A small contrastive image-text model, trained from scratch.
Model: 1.91M parameters, 96-pixel images, encoder activation relu, encoder depths [4, 4, 4], encoder widths [40, 56, 88], text encoder norm layernorm, text encoder activation swiglu.
Training: adamw at rate 0.0014, 6800 steps, batches of 512.
Data: trained on photos of plants and fungi (iNaturalist), 45211 training examples.
Rows from block 7 of the image encoder of a small contrastive image-text model, named by matrix and row number. Rows with one number belong to one channel. Each number is 500 + 50 x the weight over its row's rms, rounded and kept within 0 to 999. All counts start at 0. Numbers have three digits each.
Before each channel's rows are labels from the 100 images, of 14848, where the channel reaches its highest value: "strongest on" is what is common among them. Only what is clearly more common there than usual is listed. The data: photos of plants and fungi (iNaturalist).
# convs0: expand pointwise conv (encoder.blocks.7.convs.0.weight, 336x56x1x1), inputs 0-55
# convs1: depthwise 5x5 conv (encoder.blocks.7.convs.1.weight, 336x1x5x5), a 5x5 kernel
# convs2: project pointwise conv (encoder.blocks.7.convs.2.weight, 56x336x1x1, transposed), outputs 0-55

strongest on: order Asterales; family: Asteraceae
convs0.260:551535535410498508545605469590475503572504436419527392480510471420485498599461497396484564543536489510562545553526487522448444472460536510464437465468551474428485473464
convs1.260:551446486401564484479468476443421463474422508490553575492436438536537542543
convs2.260:489604499540541479596469492491517505436427527489529362482523476515471472422473461514524443486507491408568508452498547498423497475444364437485431494513495537526525420564

strongest on: order Asterales; family: Asteraceae
convs0.184:559465498561465475512476454442542504466572517478497460456412585543434407440521539561496419444451437464494497510559572408490475557456542586504526413514471536487556591506
convs1.184:421466433551551403473485484571462463500527570410528506551531472450447532540
convs2.184:467538480484425485433361405403502572486422488434496574460470504470522486546493518466469479536488517497442399543419542481490510551561485491491562541481556417494593478486

strongest on: order Asterales
convs0.243:452472520469532531534442515531571409486510510354590575523480523538443509556466529507507535498529508530470539526582410530505469476467559518534497499461439452576516423363
convs1.243:569571557636522529517542565519494513504453531484474458476448420473435452494
convs2.243:443494547365506487546477662529490501526456537420621544490407462459536559520522471565488502513514498533492502496504441513499523454515484379488468541433507457525457524465

strongest on: order Asterales; family: Asteraceae
convs0.229:465527550485516536470567496546532488502527469488454500349584409486494559561525430470526465567587421424513553526500510522473445457498403445544540491533534567554453429484
convs1.229:498431543445440476487514451516550512421474579557474498456559567498387501557
convs2.229:507475486564529438409470501532477636482482543567527549504468544433492453420451542440584588538460421550471537523546478546425500451536505475563562539431562478503567496517

strongest on: order Asterales; family: Asteraceae
convs0.83:427543573561407548463535442489455523519452574544493378597547441522438566471563489501463542449519419519434480460596561526461524512459524511464466491468490491535560469562
convs1.83:515505572493519467565646534469487548575544514462495591552450525537478504510
convs2.83:443476529477562487497479519443470613483435489511577551568505525436469448443632576454499473449484495576498413503498502481539546537499472585424489554429491448458432494433

strongest on: class Liliopsida
convs0.72:507443525406426532476460464535371542596468551599441512502465489526497500414453463443490471498424568536557460494493563478432502493414419502503527425524529486469558521454
convs1.72:493472429416469527418460483482463499476452447533548541555492514580588563573
convs2.72:463527559429457494544531428515534440547563519533468497471449545487430488533531466546577491528488508410461526477460420479479575395537609547559543499532534529549526568377

strongest on: order Asterales; family: Asteraceae
convs0.8:458537411614527473452543491472659463459456606524565512465529458490528490495587522510489491454532444535481486511494508433564540404588497562469525537489505562553506468497
convs1.8:498529505456457533527547494434495518593509430552481600445514525587580479434
convs2.8:518473550491518403522456458534507586611453631424537522527514466498470447480529435434566525499559529464415458479446510498502524532473510555498569622507461454545564493471

strongest on: order Asterales; family: Asteraceae
convs0.179:561619465554497547497443471556473510510392525559505409390508537450549473490531571374499505537584471502545534492499505472491424482490476548474544396499474481505556461482
convs1.179:506434403493456505552449591567498510491540525528419442407489532508508485427
convs2.179:518468452501524462486474546539429482525482402524523516375541486638487474489520470363424476493579501475539515448492543587458437499432443547513506498445468481526539435531

strongest on: class Liliopsida
convs0.103:471505505511400541538515449508435496466578583601494546569460580459595503528400448479467468530515520477571624511472536501490482501508519523572537518489539407561557546477
convs1.103:544516448484494445434550499471419460556523435407541543544554493420436552489
convs2.103:486558568557467439489516534495478445499534515469432516501435511492579511544588479475582472478480590440430544515462516508535586431483584598475465486459627492497550589482

strongest on: class Liliopsida; order Asparagales
convs0.168:524476510547557563514523539506507579471453508478471440478600482417465458530459539532576436430477558512576568456456495576395450537485475441507555468557407442461548433471
convs1.168:485472457551527453464457562572564447462498491506574454462428433575525408501
convs2.168:420526511482499554571395557516478521613583454541503526392576472512468497491475455536572529509457471403488541528552505438479520456523547518456515546435565488436605498522

strongest on: order Asterales; family: Asteraceae
convs0.58:487537386500523464461561461474512387506487515442460437536491422453565552485441487564475484478517515499439520445535563405476556428553557548531513468461545630493533425505
convs1.58:592562517590562538539463572578519455473514570530498496432529462497475442453
convs2.58:495500545480500377502463476450530510519539491457589424436519505447552552571466464501623563506442512508496464415481364487494534490450602536533476483505542468429505520557

strongest on: order Asterales; family: Asteraceae
convs0.294:478522466474455532346502508399543503541550570490485491572567504537495468487513507480513477491398462444481539546431544438527571443580438430462503566491402450491488466455
convs1.294:435546506519443408546556488551428443483471544461438558492553415436529485480
convs2.294:499477481553503517498578524526591526606573571467468433451602464540513476511525522522456514525451502425516464411478517593413528542502481410438499475543544535555441574564

strongest on: class Liliopsida
convs0.116:467445470443441613463434484541479473455568491466509498493428587538540511481432493473531454472414466469479449483424542463383464463413502500527547430456598465461465464552
convs1.116:522497565570543535493542535476557434451551487484411430455438511499404429514
convs2.116:542535542508448526567509581560469501517518518629485502510383491432457492468529519464554428413455463485492525490578564476455531477498463415630522458454472496432446538503

strongest on: class Liliopsida
convs0.244:506505532452408438489486467608454471570531535519498405586474502612491620495538440499484510521495448461454542591498473547443491460402539534470503546513543491481492585459
convs1.244:471545501513507521537531485475539580474447390458457539438445571538525400446
convs2.244:523474576445480440539499507578495434507583509444497453542560430463473551381556426475616425432505490593454559522494456505526498433550499480583510488502518511420474506513

strongest on: order Asterales; family: Asteraceae
convs0.74:516494426453524583499564605538499471515605506523527468559473457419529596433422375503452457469590523560550532508514535486603493435510475516526540527476522499488468496466
convs1.74:551551454439430482456444403436493482473434460448557540429535522553527471543
convs2.74:399470529483452478398513514541519465557427534536548475505470508429558592503490504488515596518555451479384467475464544512491544494426452548487545433437582524534462606476

strongest on: order Asterales; family: Asteraceae
convs0.197:499560521461565500450549405550454423548513559522525537473512572526485537477448391366470567517488427546509483602546539497481471386472487570524531486432505522510480527494
convs1.197:480455432477468577532495429532581511438526429500464462501518409460464574570
convs2.197:534575444449514509517477524436429497476477526551455514456624470426534504474497462522527582573388542486481517481546507512525548488470384524506556500391458433428536518575

strongest on: order Asterales; family: Asteraceae
convs0.128:502588434535469528491524416560482475458518503505564485462588522444522530434572410507464517459608514492521539556513581520544458495444558522554500501554439610551539400518
convs1.128:535517594546516468441421433426418435450490457510465588481515504556510507475
convs2.128:452495533583526358460375523439460504460460499571415486523539472476532490472480522510526472544390487526510392464557501563517483570465428462462575540498553498503489460529

strongest on: class Liliopsida
convs0.112:388503570391445547551437550574490591565461448538524496449573525544505557506473534497466501557403517411512446571499478517396529509471493495445533538540553529452508499496
convs1.112:500434438419429509437473430548543530475448554514477561469492453556580555539
convs2.112:534518462464430472474519462547550458518560486493496512524510564485505457469541437522516550526484430596377564481510507549523554545388559479613460448550530584427509534582

strongest on: order Lamiales; family: Plantaginaceae; text has "speedwell"; text has "veronica"
convs0.135:585476432632544474527431434543450502455535590497441431556552490421496392527513517474470503535499549427547426511482537501475506493515485448480494473443435583497572479561
convs1.135:448513412432495430469433460471546492456494484586573500503499541490585548576
convs2.135:494490449645548490506526531459472500510437474552496494557511483470585423544559515457527550533585588540580510512466398438473552471540452606479502516445527504534440502428

strongest on: order Asterales; family: Asteraceae
convs0.123:587531462487528599514497428530510455571504504432536430388505510593457455519490504381480535492567466514538553509519548478469488482472408478379504510539437459534520439459
convs1.123:388433489433427431454536449408455462503484451529507483513444545502478550524
convs2.123:453558454598437603472446523556480521443515548527396483558382558473518518445474471499493519566445494466530522501462463497438524478495539557527596557535495453572420498433

strongest on: order Asterales; family: Asteraceae
convs0.22:422490509475484573521534380455592464504571497525445566557403477541467493565555417541563428405473520543486484489544459552403481485468559457484508491521439538529463456487
convs1.22:428445457555551491433473459553411471507581585472452511555458525464563478516
convs2.22:477444557515452497535496419581579446535512521473549526565535415544442504453496471566572496529467414504510452441507462507444489403576494469483465585432521564623482526526

strongest on: order Asterales; family: Asteraceae
convs0.150:469586485498417477508506537630605494510455537537508479412524439516459517443475479438397471468556447450491536456456514471544539459540453495556442538536602583500466544532
convs1.150:552539528417390518506486463465466484479465568397424532556494462489496545561
convs2.150:499519453476507520442458507427492501466375490516505502548538535420465475582488536521419492477528515523494482464513525496483563577455541472499560567388530376492620512403

strongest on: class Liliopsida
convs0.286:521499479494484595516478486459369512497505487471432438535497494487621514543483479494538494477455574435639568478448467471481479466416485476472547378510555501552535553535
convs1.286:420486528449418503536564535446465552470531414488518570496467429458577513440
convs2.286:525495543506471409519490590493459443477578510569506444482376558504608555547584522534590485540474547532512528516435515517559527497392443489535560455507580468478474530488

strongest on: class Liliopsida; class Polypodiopsida
convs0.155:400501515480458446457465497572558529501491457529472612486589495422534520540521545566601525485534446509554446421411438470474500534492367441474495471476499529498568491464
convs1.155:539451427448544555453483523490546469458446569579466449531515545487425435583
convs2.155:461505548510439507455550565495492523496583526584555437528426573495499441448543503521542578561572502477398580575474507406507511424445504571511482519562540470542410513476

strongest on: order Asterales; family: Asteraceae
convs0.234:513519523552452525512614609520507489452441560550480474453559560491504497566464500502547491549509413467508491568549532498540500481497460491481441600600472474483417456641
convs1.234:413438404424426503494504535464472572487592510486505427488503504566505516556
convs2.234:577498456556494484571500551468445432535519552469519524477468499492373594496422498450538544578480349479521519518592484563532496518491557478544544536524474512547458539583

strongest on: order Lamiales; family: Plantaginaceae; text has "speedwell"; text has "veronica"
convs0.186:424572612548446463460475509606471454557514542512433535513496469465549407508452548422424492563440444536506444495552526572558483590572493469579539495516506479515523463507
convs1.186:568455437430571534569504431428507534503563504407488449560504481513439462485
convs2.186:515526565599528475525434525448360523537565441541485474543482562506563408586497555541520534552439490496490540498521503482445572428481471487446589544463533519423531559544

strongest on: order Asterales
convs0.329:482591576621434481536563542446536526514513530428520428515535401590539553474507458404493499536420443542493485503475527521493437540520574515519444596517522561541468505484
convs1.329:493507462516495490503551480486465536652509474503555659502528532482518510485
convs2.329:468504508426516501493432402471474533554534439441564486483554636489444513500514495496449433478453473454513483443585460429525575401474533547441412572452523449468537508477

strongest on: order Asterales; family: Asteraceae
convs0.191:440469472434490543511510585446486459504485502499450462400479496443435525554505509339444498487519521417575554496507488545468464438592499438518521399559559451470534478539
convs1.191:579496428411467508504524526393466414454588505466483496493462482561520444523
convs2.191:452508561504526448502429473590454533486533423474502501436590480466478469471497489503572413434566500455555610471430567448485472463447473448512476441516462601439571480562

strongest on: class Liliopsida; order Asparagales
convs0.306:473561485553574495532433436438488533463460507388498503524463489411491529482498458404465419595438439480559539528509498500471568492470342498470440477497499503532553525445
convs1.306:468423455547543447535582467502574578491541462501487492439430425437466475552
convs2.306:554463507542467506449498461485519537525456534460526468497492537569606525613518490465509439444504442610549493480452549527550447556390428389547515555523512524444556573497

strongest on: order Asterales; family: Asteraceae
convs0.71:524540517573461590438495568467495500562470519446510492386493493461470469409471580531403508432504428524470530420450457465568497413531550482527500487468394543526508522423
convs1.71:504540602566558527512544471488523457577503507463465542526465440402431427534
convs2.71:488518470513578406514511592538474480482576585556464490526455522456535461507605561421539498597545505445466446466473462587500507447509497404431500452421483490576477456477

strongest on: order Asterales; family: Asteraceae
convs0.192:503439487496469467524519532445476483511464678490520527524423512473502454484492498536351482497528482496515413462489580422530510512433469460428502552527487451565391526534
convs1.192:524506554563570429464454530469433483513445440521548487427462563452464526601
convs2.192:466509540435440508495396485486591568496519502503510526452496479459438499550514549448477524558482500632479463495497466475411493568416501377525510506532535408498411565440