Weights of a small contrastive image-text model.
Model: 1.91M parameters, 96-pixel images, encoder arch efficientnet, encoder norm batchnorm, encoder activation relu, encoder depths [4, 4, 4], encoder widths [40, 56, 88], text encoder width 128, text encoder layers 6, text encoder norm layernorm, text encoder activation swiglu.
Rows from block 6 of the image encoder of a small contrastive image-text model, named by matrix and row number. Rows with one number belong to one channel. Each number is 50 + 10 x the weight over its row's rms, rounded and kept within 0 to 99. All counts start at 0.
After each channel's rows are labels from the 100 images, of 14848, where the channel reaches its highest value: "colour at peak" is the nearest of a few named colours to the mean colour under the peak. Only what is clearly more common there than usual is listed. The data: photos of plants and fungi (iNaturalist). In brackets: how many of the 100.
# convs0: expand pointwise conv (encoder.blocks.6.convs.0.weight, 336x56x1x1), inputs 0-55
# convs1: depthwise 5x5 conv (encoder.blocks.6.convs.1.weight, 336x1x5x5), a 5x5 kernel
# convs2: project pointwise conv (encoder.blocks.6.convs.2.weight, 56x336x1x1, transposed), outputs 0-55

convs0.316:48 48 34 35 66 59 67 31 41 41 37 60 55 59 56 66 77 55 46 53 65 51 54 54 47 40 54 48 57 34 40 43 54 53 46 50 59 53 57 45 53 57 52 60 55 71 62 53 47 60 50 57 30 54 61 58
convs1.316:54 63 66 58 55 35 44 51 48 62 40 63 57 52 51 51 54 41 38 54 31 47 34 41 67
convs2.316:51 34 63 47 34 41 35 39 45 39 53 59 55 52 42 40 26 58 45 47 60 42 46 36 42 55 49 48 45 59 34 57 31 47 41 44 61 66 66 37 59 44 42 58 55 51 34 62 56 51 40 62 45 59 40 42
colour at peak: cyan (31)

convs0.189:48 37 55 46 59 52 48 58 57 66 58 66 59 45 63 55 70 55 21 46 46 59 58 53 74 54 64 50 39 42 57 55 32 47 43 49 36 39 60 45 48 43 59 52 61 42 42 53 46 61 56 64 41 42 48 59
convs1.189:52 33 33 39 39 35 45 49 42 44 41 40 58 48 38 44 38 58 43 37 38 43 49 35 42
convs2.189:47 66 25 54 51 36 63 59 39 66 44 29 45 57 69 42 49 50 50 45 50 49 62 47 48 60 51 51 61 52 61 45 61 65 61 51 50 41 43 69 43 61 55 52 30 50 69 38 41 43 55 50 51 40 46 49
colour at peak: pink (53)

convs0.293:56 35 39 64 42 29 51 60 37 56 55 41 44 33 35 50 58 53 55 54 41 60 43 54 51 57 59 68 50 51 38 53 55 67 41 54 29 34 43 63 52 64 35 49 43 61 59 50 61 35 60 44 50 46 42 52
convs1.293:63 51 52 44 58 47 62 53 60 59 67 58 53 65 62 58 62 56 69 59 45 47 68 54 43
convs2.293:52 36 55 38 50 38 68 57 69 50 41 55 43 38 47 64 41 47 66 48 61 64 41 40 48 61 57 48 42 64 45 39 67 60 29 46 54 52 56 57 59 51 59 44 53 57 38 46 65 57 36 44 66 53 40 37
colour at peak: purple (28); pink (26)

convs0.143:36 49 45 44 61 52 59 44 28 46 58 60 48 60 55 70 61 52 42 65 46 53 61 34 55 48 50 64 48 50 44 55 47 59 47 34 54 50 48 43 73 58 29 55 57 48 58 52 29 39 49 47 68 62 49 61
convs1.143:40 50 45 56 37 54 69 66 69 62 50 55 49 63 43 57 55 47 51 60 49 33 39 55 37
convs2.143:41 46 27 50 25 38 36 46 49 65 54 56 50 56 41 72 49 47 44 48 56 46 42 32 47 55 50 61 45 57 61 53 58 48 37 62 39 54 50 60 46 49 43 67 48 47 35 43 43 46 54 68 41 37 67 50
colour at peak: cyan (43)

convs0.153:51 30 61 50 59 45 47 40 60 67 48 49 57 47 68 69 40 54 54 49 46 46 37 35 44 54 55 66 43 63 73 63 39 42 35 32 54 58 54 56 49 57 44 44 61 39 46 55 45 56 64 52 45 49 59 67
convs1.153:36 58 61 42 40 41 37 46 48 43 40 22 33 51 58 43 45 39 42 49 55 48 51 54 58
convs2.153:33 52 43 37 54 55 54 62 58 50 30 61 42 38 33 33 51 54 64 56 46 48 46 49 48 46 55 53 68 63 47 41 41 55 60 46 55 56 63 35 42 46 56 68 49 46 46 57 50 43 17 38 46 46 52 54
colour at peak: brown (62)

convs0.322:74 51 37 49 31 28 50 68 52 46 39 49 39 41 47 45 46 59 33 60 34 67 43 51 63 49 52 42 54 53 51 72 66 37 58 50 37 49 50 58 54 45 48 49 57 39 56 35 44 46 47 48 45 54 36 54
convs1.322:52 54 61 60 57 54 53 65 54 50 50 76 79 50 45 56 53 63 46 56 57 58 45 48 52
convs2.322:59 40 71 54 54 50 45 59 68 51 49 69 62 47 41 51 54 45 64 56 56 64 63 57 53 38 40 46 71 74 58 67 61 52 33 54 51 49 48 61 56 35 46 39 49 62 57 43 49 60 43 51 53 47 41 59
colour at peak: purple (28)

convs0.236:32 57 50 74 59 48 53 44 45 64 55 46 36 56 53 54 57 50 49 58 71 31 49 49 36 48 43 52 57 48 43 62 47 57 29 60 40 35 55 53 65 75 43 47 53 63 66 47 48 58 57 53 49 57 56 50
convs1.236:36 51 53 47 40 47 56 72 73 58 39 42 54 45 42 46 48 37 43 41 39 31 51 47 43
convs2.236:38 58 39 47 45 63 63 47 39 52 55 51 39 63 59 53 70 56 53 38 64 39 48 45 47 56 50 58 46 45 59 70 53 52 35 40 45 40 62 46 43 59 39 44 27 55 45 44 31 38 33 42 44 66 56 39
colour at peak: cyan (36)

convs0.108:38 36 41 37 42 46 62 27 46 52 46 47 58 50 59 60 67 47 40 54 52 48 60 59 58 48 34 60 41 41 57 51 56 57 35 62 46 46 41 45 70 67 30 42 45 48 34 51 43 41 72 50 45 43 49 49
convs1.108:44 51 64 37 34 36 60 70 42 54 44 63 67 51 36 49 43 56 56 48 46 40 52 41 47
convs2.108:47 56 31 55 49 56 60 48 59 40 56 40 57 50 52 57 56 45 47 35 52 41 49 35 44 23 42 67 32 48 44 58 57 57 46 42 25 44 57 73 50 62 45 37 51 58 62 56 49 43 55 40 50 53 59 33
colour at peak: white (26)

convs0.57:42 40 38 43 45 29 45 62 57 66 64 65 72 54 53 46 49 60 39 37 48 52 59 45 44 44 28 49 55 54 61 50 49 62 44 46 46 31 45 56 57 60 34 58 59 46 39 37 55 63 63 62 41 46 50 48
convs1.57:53 59 49 60 42 33 43 57 46 35 42 57 60 52 32 42 54 65 66 49 53 37 35 56 60
convs2.57:48 42 59 67 56 59 55 50 55 60 49 63 34 39 54 42 54 47 42 45 57 30 71 48 40 59 52 40 40 55 32 45 47 62 40 51 57 44 46 54 60 42 47 49 68 66 39 60 61 47 61 35 42 60 28 44
colour at peak: pink (29)

convs0.27:51 37 50 53 52 38 50 49 42 33 61 48 42 58 55 55 50 51 50 51 49 65 35 40 52 64 61 59 63 33 45 36 31 71 37 59 55 31 39 41 48 65 46 46 48 48 67 66 60 58 49 38 53 57 61 47
convs1.27:48 49 64 41 38 39 62 62 46 38 33 67 59 54 38 48 57 65 52 38 48 64 55 55 50
convs2.27:51 46 35 36 42 44 66 55 60 56 53 36 71 58 42 60 53 53 45 55 50 34 51 29 55 54 40 63 68 63 60 35 40 62 59 50 52 30 48 51 56 60 37 60 44 50 57 68 53 48 45 33 47 48 54 45
colour at peak: grey (78)

convs0.71:53 35 50 67 61 33 49 56 50 59 53 62 48 54 43 40 62 71 61 53 47 47 56 52 61 39 57 45 60 57 54 57 35 81 33 56 45 50 55 37 64 65 49 62 51 46 59 61 41 60 53 62 38 44 54 48
convs1.71:33 38 44 42 40 47 58 49 45 46 64 63 70 68 56 48 43 36 38 59 55 42 52 51 43
convs2.71:49 49 53 53 37 63 52 42 46 34 45 62 58 51 52 51 37 50 55 33 63 29 62 49 56 45 37 34 38 62 51 56 33 53 42 80 53 41 53 51 52 53 51 48 41 35 59 65 28 47 51 51 45 47 56 58
colour at peak: grey (75)

convs0.227:46 31 45 55 57 45 63 52 46 48 36 76 34 57 53 53 29 69 49 52 59 50 54 49 58 36 48 53 61 54 36 52 59 45 51 65 51 45 51 43 47 50 35 34 59 46 47 67 43 45 55 46 76 59 50 41
convs1.227:64 46 52 58 53 48 36 64 53 41 41 61 66 61 43 48 52 79 49 47 51 65 50 46 43
convs2.227:49 41 54 52 62 60 39 51 56 69 34 56 47 70 50 44 61 42 50 44 61 62 56 47 45 50 57 38 58 55 32 64 52 43 47 51 45 43 70 44 50 55 48 23 43 53 38 54 39 57 60 60 74 59 58 59
colour at peak: grey (72)

convs0.70:41 44 63 45 50 47 66 55 50 52 49 44 66 65 50 32 54 54 54 39 29 38 53 52 45 42 34 69 43 46 55 59 64 48 61 44 31 61 52 64 58 70 51 54 28 43 48 39 41 51 53 57 50 47 43 61
convs1.70:50 41 53 62 54 38 50 47 46 54 52 39 33 40 33 47 36 37 33 31 59 54 56 47 60
convs2.70:46 42 52 45 49 51 46 46 48 42 30 48 34 57 48 58 50 62 43 39 56 48 55 56 45 43 75 64 68 48 55 64 48 55 37 61 47 54 30 48 64 42 47 59 74 56 63 51 58 46 41 36 34 54 36 46
colour at peak: brown (62)

convs0.77:58 39 39 32 48 57 48 71 69 52 40 46 51 43 57 34 52 59 31 46 35 57 51 46 55 54 29 61 56 43 45 55 54 58 58 50 43 34 49 48 48 53 50 64 53 57 67 44 48 62 60 67 54 35 58 64
convs1.77:54 61 69 71 56 55 57 64 62 55 54 53 75 57 57 43 56 61 60 51 46 54 54 53 51
convs2.77:56 62 68 54 57 75 67 64 66 56 51 45 63 46 50 65 52 53 40 30 57 49 45 59 47 39 40 55 47 56 55 47 54 46 59 63 52 64 48 54 29 45 57 53 50 32 59 40 49 60 48 66 56 34 46 45
colour at peak: pink (30)

convs0.326:74 65 39 27 50 61 48 64 44 51 56 47 66 28 50 53 52 52 45 40 40 45 50 59 52 63 47 52 46 65 59 51 51 44 59 67 63 65 43 43 60 62 62 45 45 60 42 49 41 43 46 67 52 46 49 61
convs1.326:50 43 42 37 56 47 53 52 48 68 59 60 67 71 63 53 59 49 62 53 60 64 54 61 56
convs2.326:46 48 66 55 37 42 48 57 40 46 44 45 36 60 32 58 48 52 44 36 66 47 45 36 46 38 62 60 77 42 64 48 63 52 49 58 47 42 34 51 51 46 43 49 38 51 61 65 40 43 58 37 29 52 50 54
colour at peak: yellow (32)

convs0.251:58 44 45 43 33 53 50 58 48 59 33 71 41 52 56 57 54 65 55 64 38 51 53 38 47 49 52 77 60 57 43 44 49 45 32 54 39 62 60 64 44 49 54 48 61 46 69 51 50 59 56 69 46 40 63 57
convs1.251:57 60 53 52 64 52 70 56 55 55 62 70 72 52 55 50 56 58 54 40 57 66 55 58 45
convs2.251:58 56 47 63 54 66 53 54 61 65 54 52 51 54 56 40 71 42 30 55 56 49 45 45 51 42 47 45 38 29 60 50 58 48 52 59 26 32 54 60 45 52 66 46 38 41 48 46 52 55 65 62 61 41 55 69
colour at peak: pink (33)

convs0.115:43 44 46 51 59 41 61 34 60 56 53 66 36 43 50 54 70 62 51 67 57 55 41 59 38 58 68 59 49 51 59 53 59 59 31 49 55 41 58 32 49 60 42 42 47 61 52 67 72 37 44 56 47 59 54 60
convs1.115:37 35 58 55 56 33 44 58 50 55 24 45 55 60 48 37 36 43 39 43 44 51 41 44 45
convs2.115:37 42 27 39 39 54 49 42 48 68 51 56 58 54 28 45 59 53 52 56 46 36 56 46 47 36 48 56 41 54 38 60 51 57 50 39 60 52 36 38 42 42 34 50 39 53 31 65 58 50 41 53 61 46 66 31
colour at peak: white (35)

convs0.4:43 60 49 45 44 54 49 50 47 53 55 39 36 59 43 49 37 35 49 35 65 44 67 59 43 56 36 49 59 45 38 59 69 35 51 56 58 51 63 24 34 53 61 53 50 59 41 49 42 67 57 55 36 60 42 39
convs1.4:38 50 55 47 43 56 60 60 57 54 57 54 55 67 64 65 58 45 55 49 69 46 67 66 61
convs2.4:36 41 50 49 31 31 59 36 60 42 43 42 48 40 43 52 48 46 53 36 47 63 54 60 32 64 44 76 44 32 46 60 67 54 48 40 53 36 34 49 42 49 62 53 50 53 49 58 61 64 57 42 44 50 48 43
colour at peak: yellow (39); orange (33)

convs0.138:67 42 53 48 52 47 38 50 44 44 42 50 50 39 67 58 55 67 40 61 55 44 41 45 47 44 45 52 67 61 48 59 56 46 27 48 44 26 63 47 49 57 38 60 55 69 58 48 34 30 61 39 56 57 38 51
convs1.138:65 51 67 61 60 60 50 45 59 64 66 65 60 52 63 53 47 50 44 46 38 40 52 34 42
convs2.138:72 51 51 47 59 53 61 56 48 50 51 51 68 47 74 41 41 46 57 49 36 33 57 57 41 41 48 37 54 56 63 59 44 61 49 29 40 60 65 44 34 38 56 62 57 50 57 59 37 50 36 56 59 63 49 55
colour at peak: pink (32)

convs0.248:63 44 57 51 41 33 39 47 63 62 38 38 57 46 45 35 45 59 62 66 38 61 54 42 30 51 50 35 59 60 56 61 46 44 44 51 46 35 72 43 54 48 58 44 58 61 49 37 39 52 49 40 38 39 38 63
convs1.248:46 47 44 52 45 57 60 56 43 47 54 66 50 60 65 59 57 73 66 57 47 63 53 65 64
convs2.248:55 46 38 36 48 58 56 43 59 45 65 33 55 50 48 42 56 36 52 54 36 67 56 60 42 45 58 65 60 26 42 54 59 61 40 62 39 32 47 52 45 63 58 60 49 64 57 39 38 63 56 59 34 44 52 50
colour at peak: pink (33)

convs0.105:52 54 38 46 56 59 42 56 45 39 49 53 47 53 44 55 47 45 42 49 64 53 50 45 67 44 46 72 68 34 40 50 37 52 54 47 47 17 38 48 51 42 45 33 52 56 59 58 60 39 45 39 35 65 32 46
convs1.105:46 51 38 47 35 36 38 48 42 42 42 42 55 55 52 44 47 40 34 52 42 41 30 29 46
convs2.105:40 57 32 67 49 55 43 72 43 37 45 49 46 27 71 48 51 49 53 42 57 45 71 60 40 54 56 53 44 61 52 63 58 70 48 51 48 52 52 53 52 57 43 40 38 61 55 50 41 42 44 55 49 58 29 38
colour at peak: brown (60)

convs0.206:36 66 78 52 38 48 41 38 44 52 53 46 54 51 57 64 43 66 49 51 42 56 59 48 56 46 46 50 40 50 47 44 66 56 47 54 58 54 51 58 35 59 54 49 54 42 29 51 74 67 52 35 60 50 37 69
convs1.206:58 48 46 61 64 54 41 37 43 42 45 41 53 65 58 57 63 70 57 53 66 50 54 60 67
convs2.206:58 53 55 51 38 58 44 44 57 58 50 42 40 57 46 58 42 60 36 45 60 50 53 60 38 51 51 28 64 25 64 54 56 43 43 70 48 69 55 54 51 51 51 50 45 49 50 42 46 77 55 67 37 39 51 65
colour at peak: pink (31)

convs0.245:43 43 47 57 70 46 66 54 37 57 46 61 58 50 56 47 57 60 39 61 46 52 44 34 43 27 37 44 52 47 38 47 54 45 48 49 50 72 61 78 63 62 53 60 46 42 43 44 37 56 44 54 34 41 52 54
convs1.245:39 36 64 61 49 43 55 61 55 59 38 35 42 48 33 44 50 40 39 41 45 53 32 53 39
convs2.245:54 57 61 61 51 51 58 43 42 39 27 48 36 37 54 47 42 58 44 55 53 60 37 52 46 36 46 55 40 34 47 71 47 42 58 29 45 47 72 43 41 63 56 49 54 48 36 45 54 33 36 51 48 63 39 48
colour at peak: brown (65)

convs0.135:54 49 58 39 58 41 41 48 43 64 38 72 60 58 52 61 33 59 43 41 46 42 65 48 55 49 41 53 62 49 44 29 53 62 57 39 58 54 44 47 58 38 55 42 66 33 45 71 43 43 52 67 35 54 46 58
convs1.135:49 50 62 42 54 47 49 39 39 58 55 61 47 51 48 56 66 65 61 55 57 64 78 62 49
convs2.135:52 58 57 49 61 52 69 56 46 56 65 49 59 64 47 59 50 48 43 62 44 70 41 37 62 43 49 46 61 35 53 55 54 45 62 48 45 28 50 54 27 38 57 53 73 65 52 37 40 54 54 63 43 54 50 60
colour at peak: pink (28)

convs0.150:56 60 48 48 38 58 53 55 41 51 53 37 49 46 46 54 45 37 36 44 44 54 56 51 62 70 45 51 36 26 62 47 39 31 55 60 46 59 52 35 37 58 53 47 57 36 49 67 46 52 63 80 46 60 52 50
convs1.150:50 59 67 57 62 58 60 64 62 56 59 71 55 45 58 59 59 56 57 61 40 39 56 55 41
convs2.150:40 55 40 62 55 43 41 60 35 54 60 64 42 50 74 44 51 59 55 45 41 50 58 64 48 63 53 62 70 46 36 39 66 70 55 55 49 39 36 54 42 44 57 46 46 52 56 46 60 39 55 65 50 38 50 31
colour at peak: yellow (33)

convs0.279:41 59 51 49 41 47 73 49 49 37 59 49 48 48 49 48 50 50 54 63 51 39 61 36 40 52 50 77 61 41 36 31 58 49 68 47 40 51 45 35 28 44 60 59 40 43 39 52 42 49 34 47 52 64 42 45
convs1.279:47 59 72 67 48 56 57 79 63 55 50 56 60 60 48 59 58 48 56 48 49 53 43 52 52
convs2.279:31 41 42 34 56 43 55 39 64 50 43 63 45 52 60 56 48 53 39 54 50 47 76 35 55 64 53 43 53 45 59 46 56 44 59 48 54 30 64 63 45 30 52 50 57 54 51 62 36 29 58 51 39 60 45 61
colour at peak: brown (62)

convs0.139:68 58 59 51 40 43 65 62 48 56 40 58 45 44 64 42 61 51 54 55 39 60 61 64 49 71 42 68 41 63 43 44 50 39 39 65 37 60 60 53 69 39 58 43 33 39 53 38 49 48 50 46 50 55 60 43
convs1.139:60 47 52 62 54 44 59 65 53 57 56 66 73 65 40 55 67 60 50 43 56 44 43 42 44
convs2.139:55 56 42 55 37 54 46 57 64 57 41 52 54 58 63 63 48 24 44 40 57 53 56 55 55 54 69 50 42 31 33 40 54 45 56 45 49 48 53 45 30 45 64 37 36 51 66 61 47 54 65 59 59 35 53 38
colour at peak: pink (47)

convs0.210:49 30 38 30 39 49 51 49 51 49 25 51 49 44 53 74 37 53 49 50 52 47 49 43 37 43 56 58 44 30 38 62 47 44 49 46 46 49 43 60 52 65 40 48 35 49 61 59 36 35 67 49 62 53 40 62
convs1.210:55 66 70 68 59 59 59 52 52 62 46 56 44 51 52 45 40 39 42 36 35 48 38 49 39
convs2.210:47 55 42 45 61 59 50 44 53 49 41 48 55 35 56 66 36 68 43 54 54 62 53 46 68 35 48 46 50 44 41 37 53 48 62 46 50 59 47 71 43 33 70 63 58 56 58 55 66 48 57 42 42 64 59 28
colour at peak: cyan (32)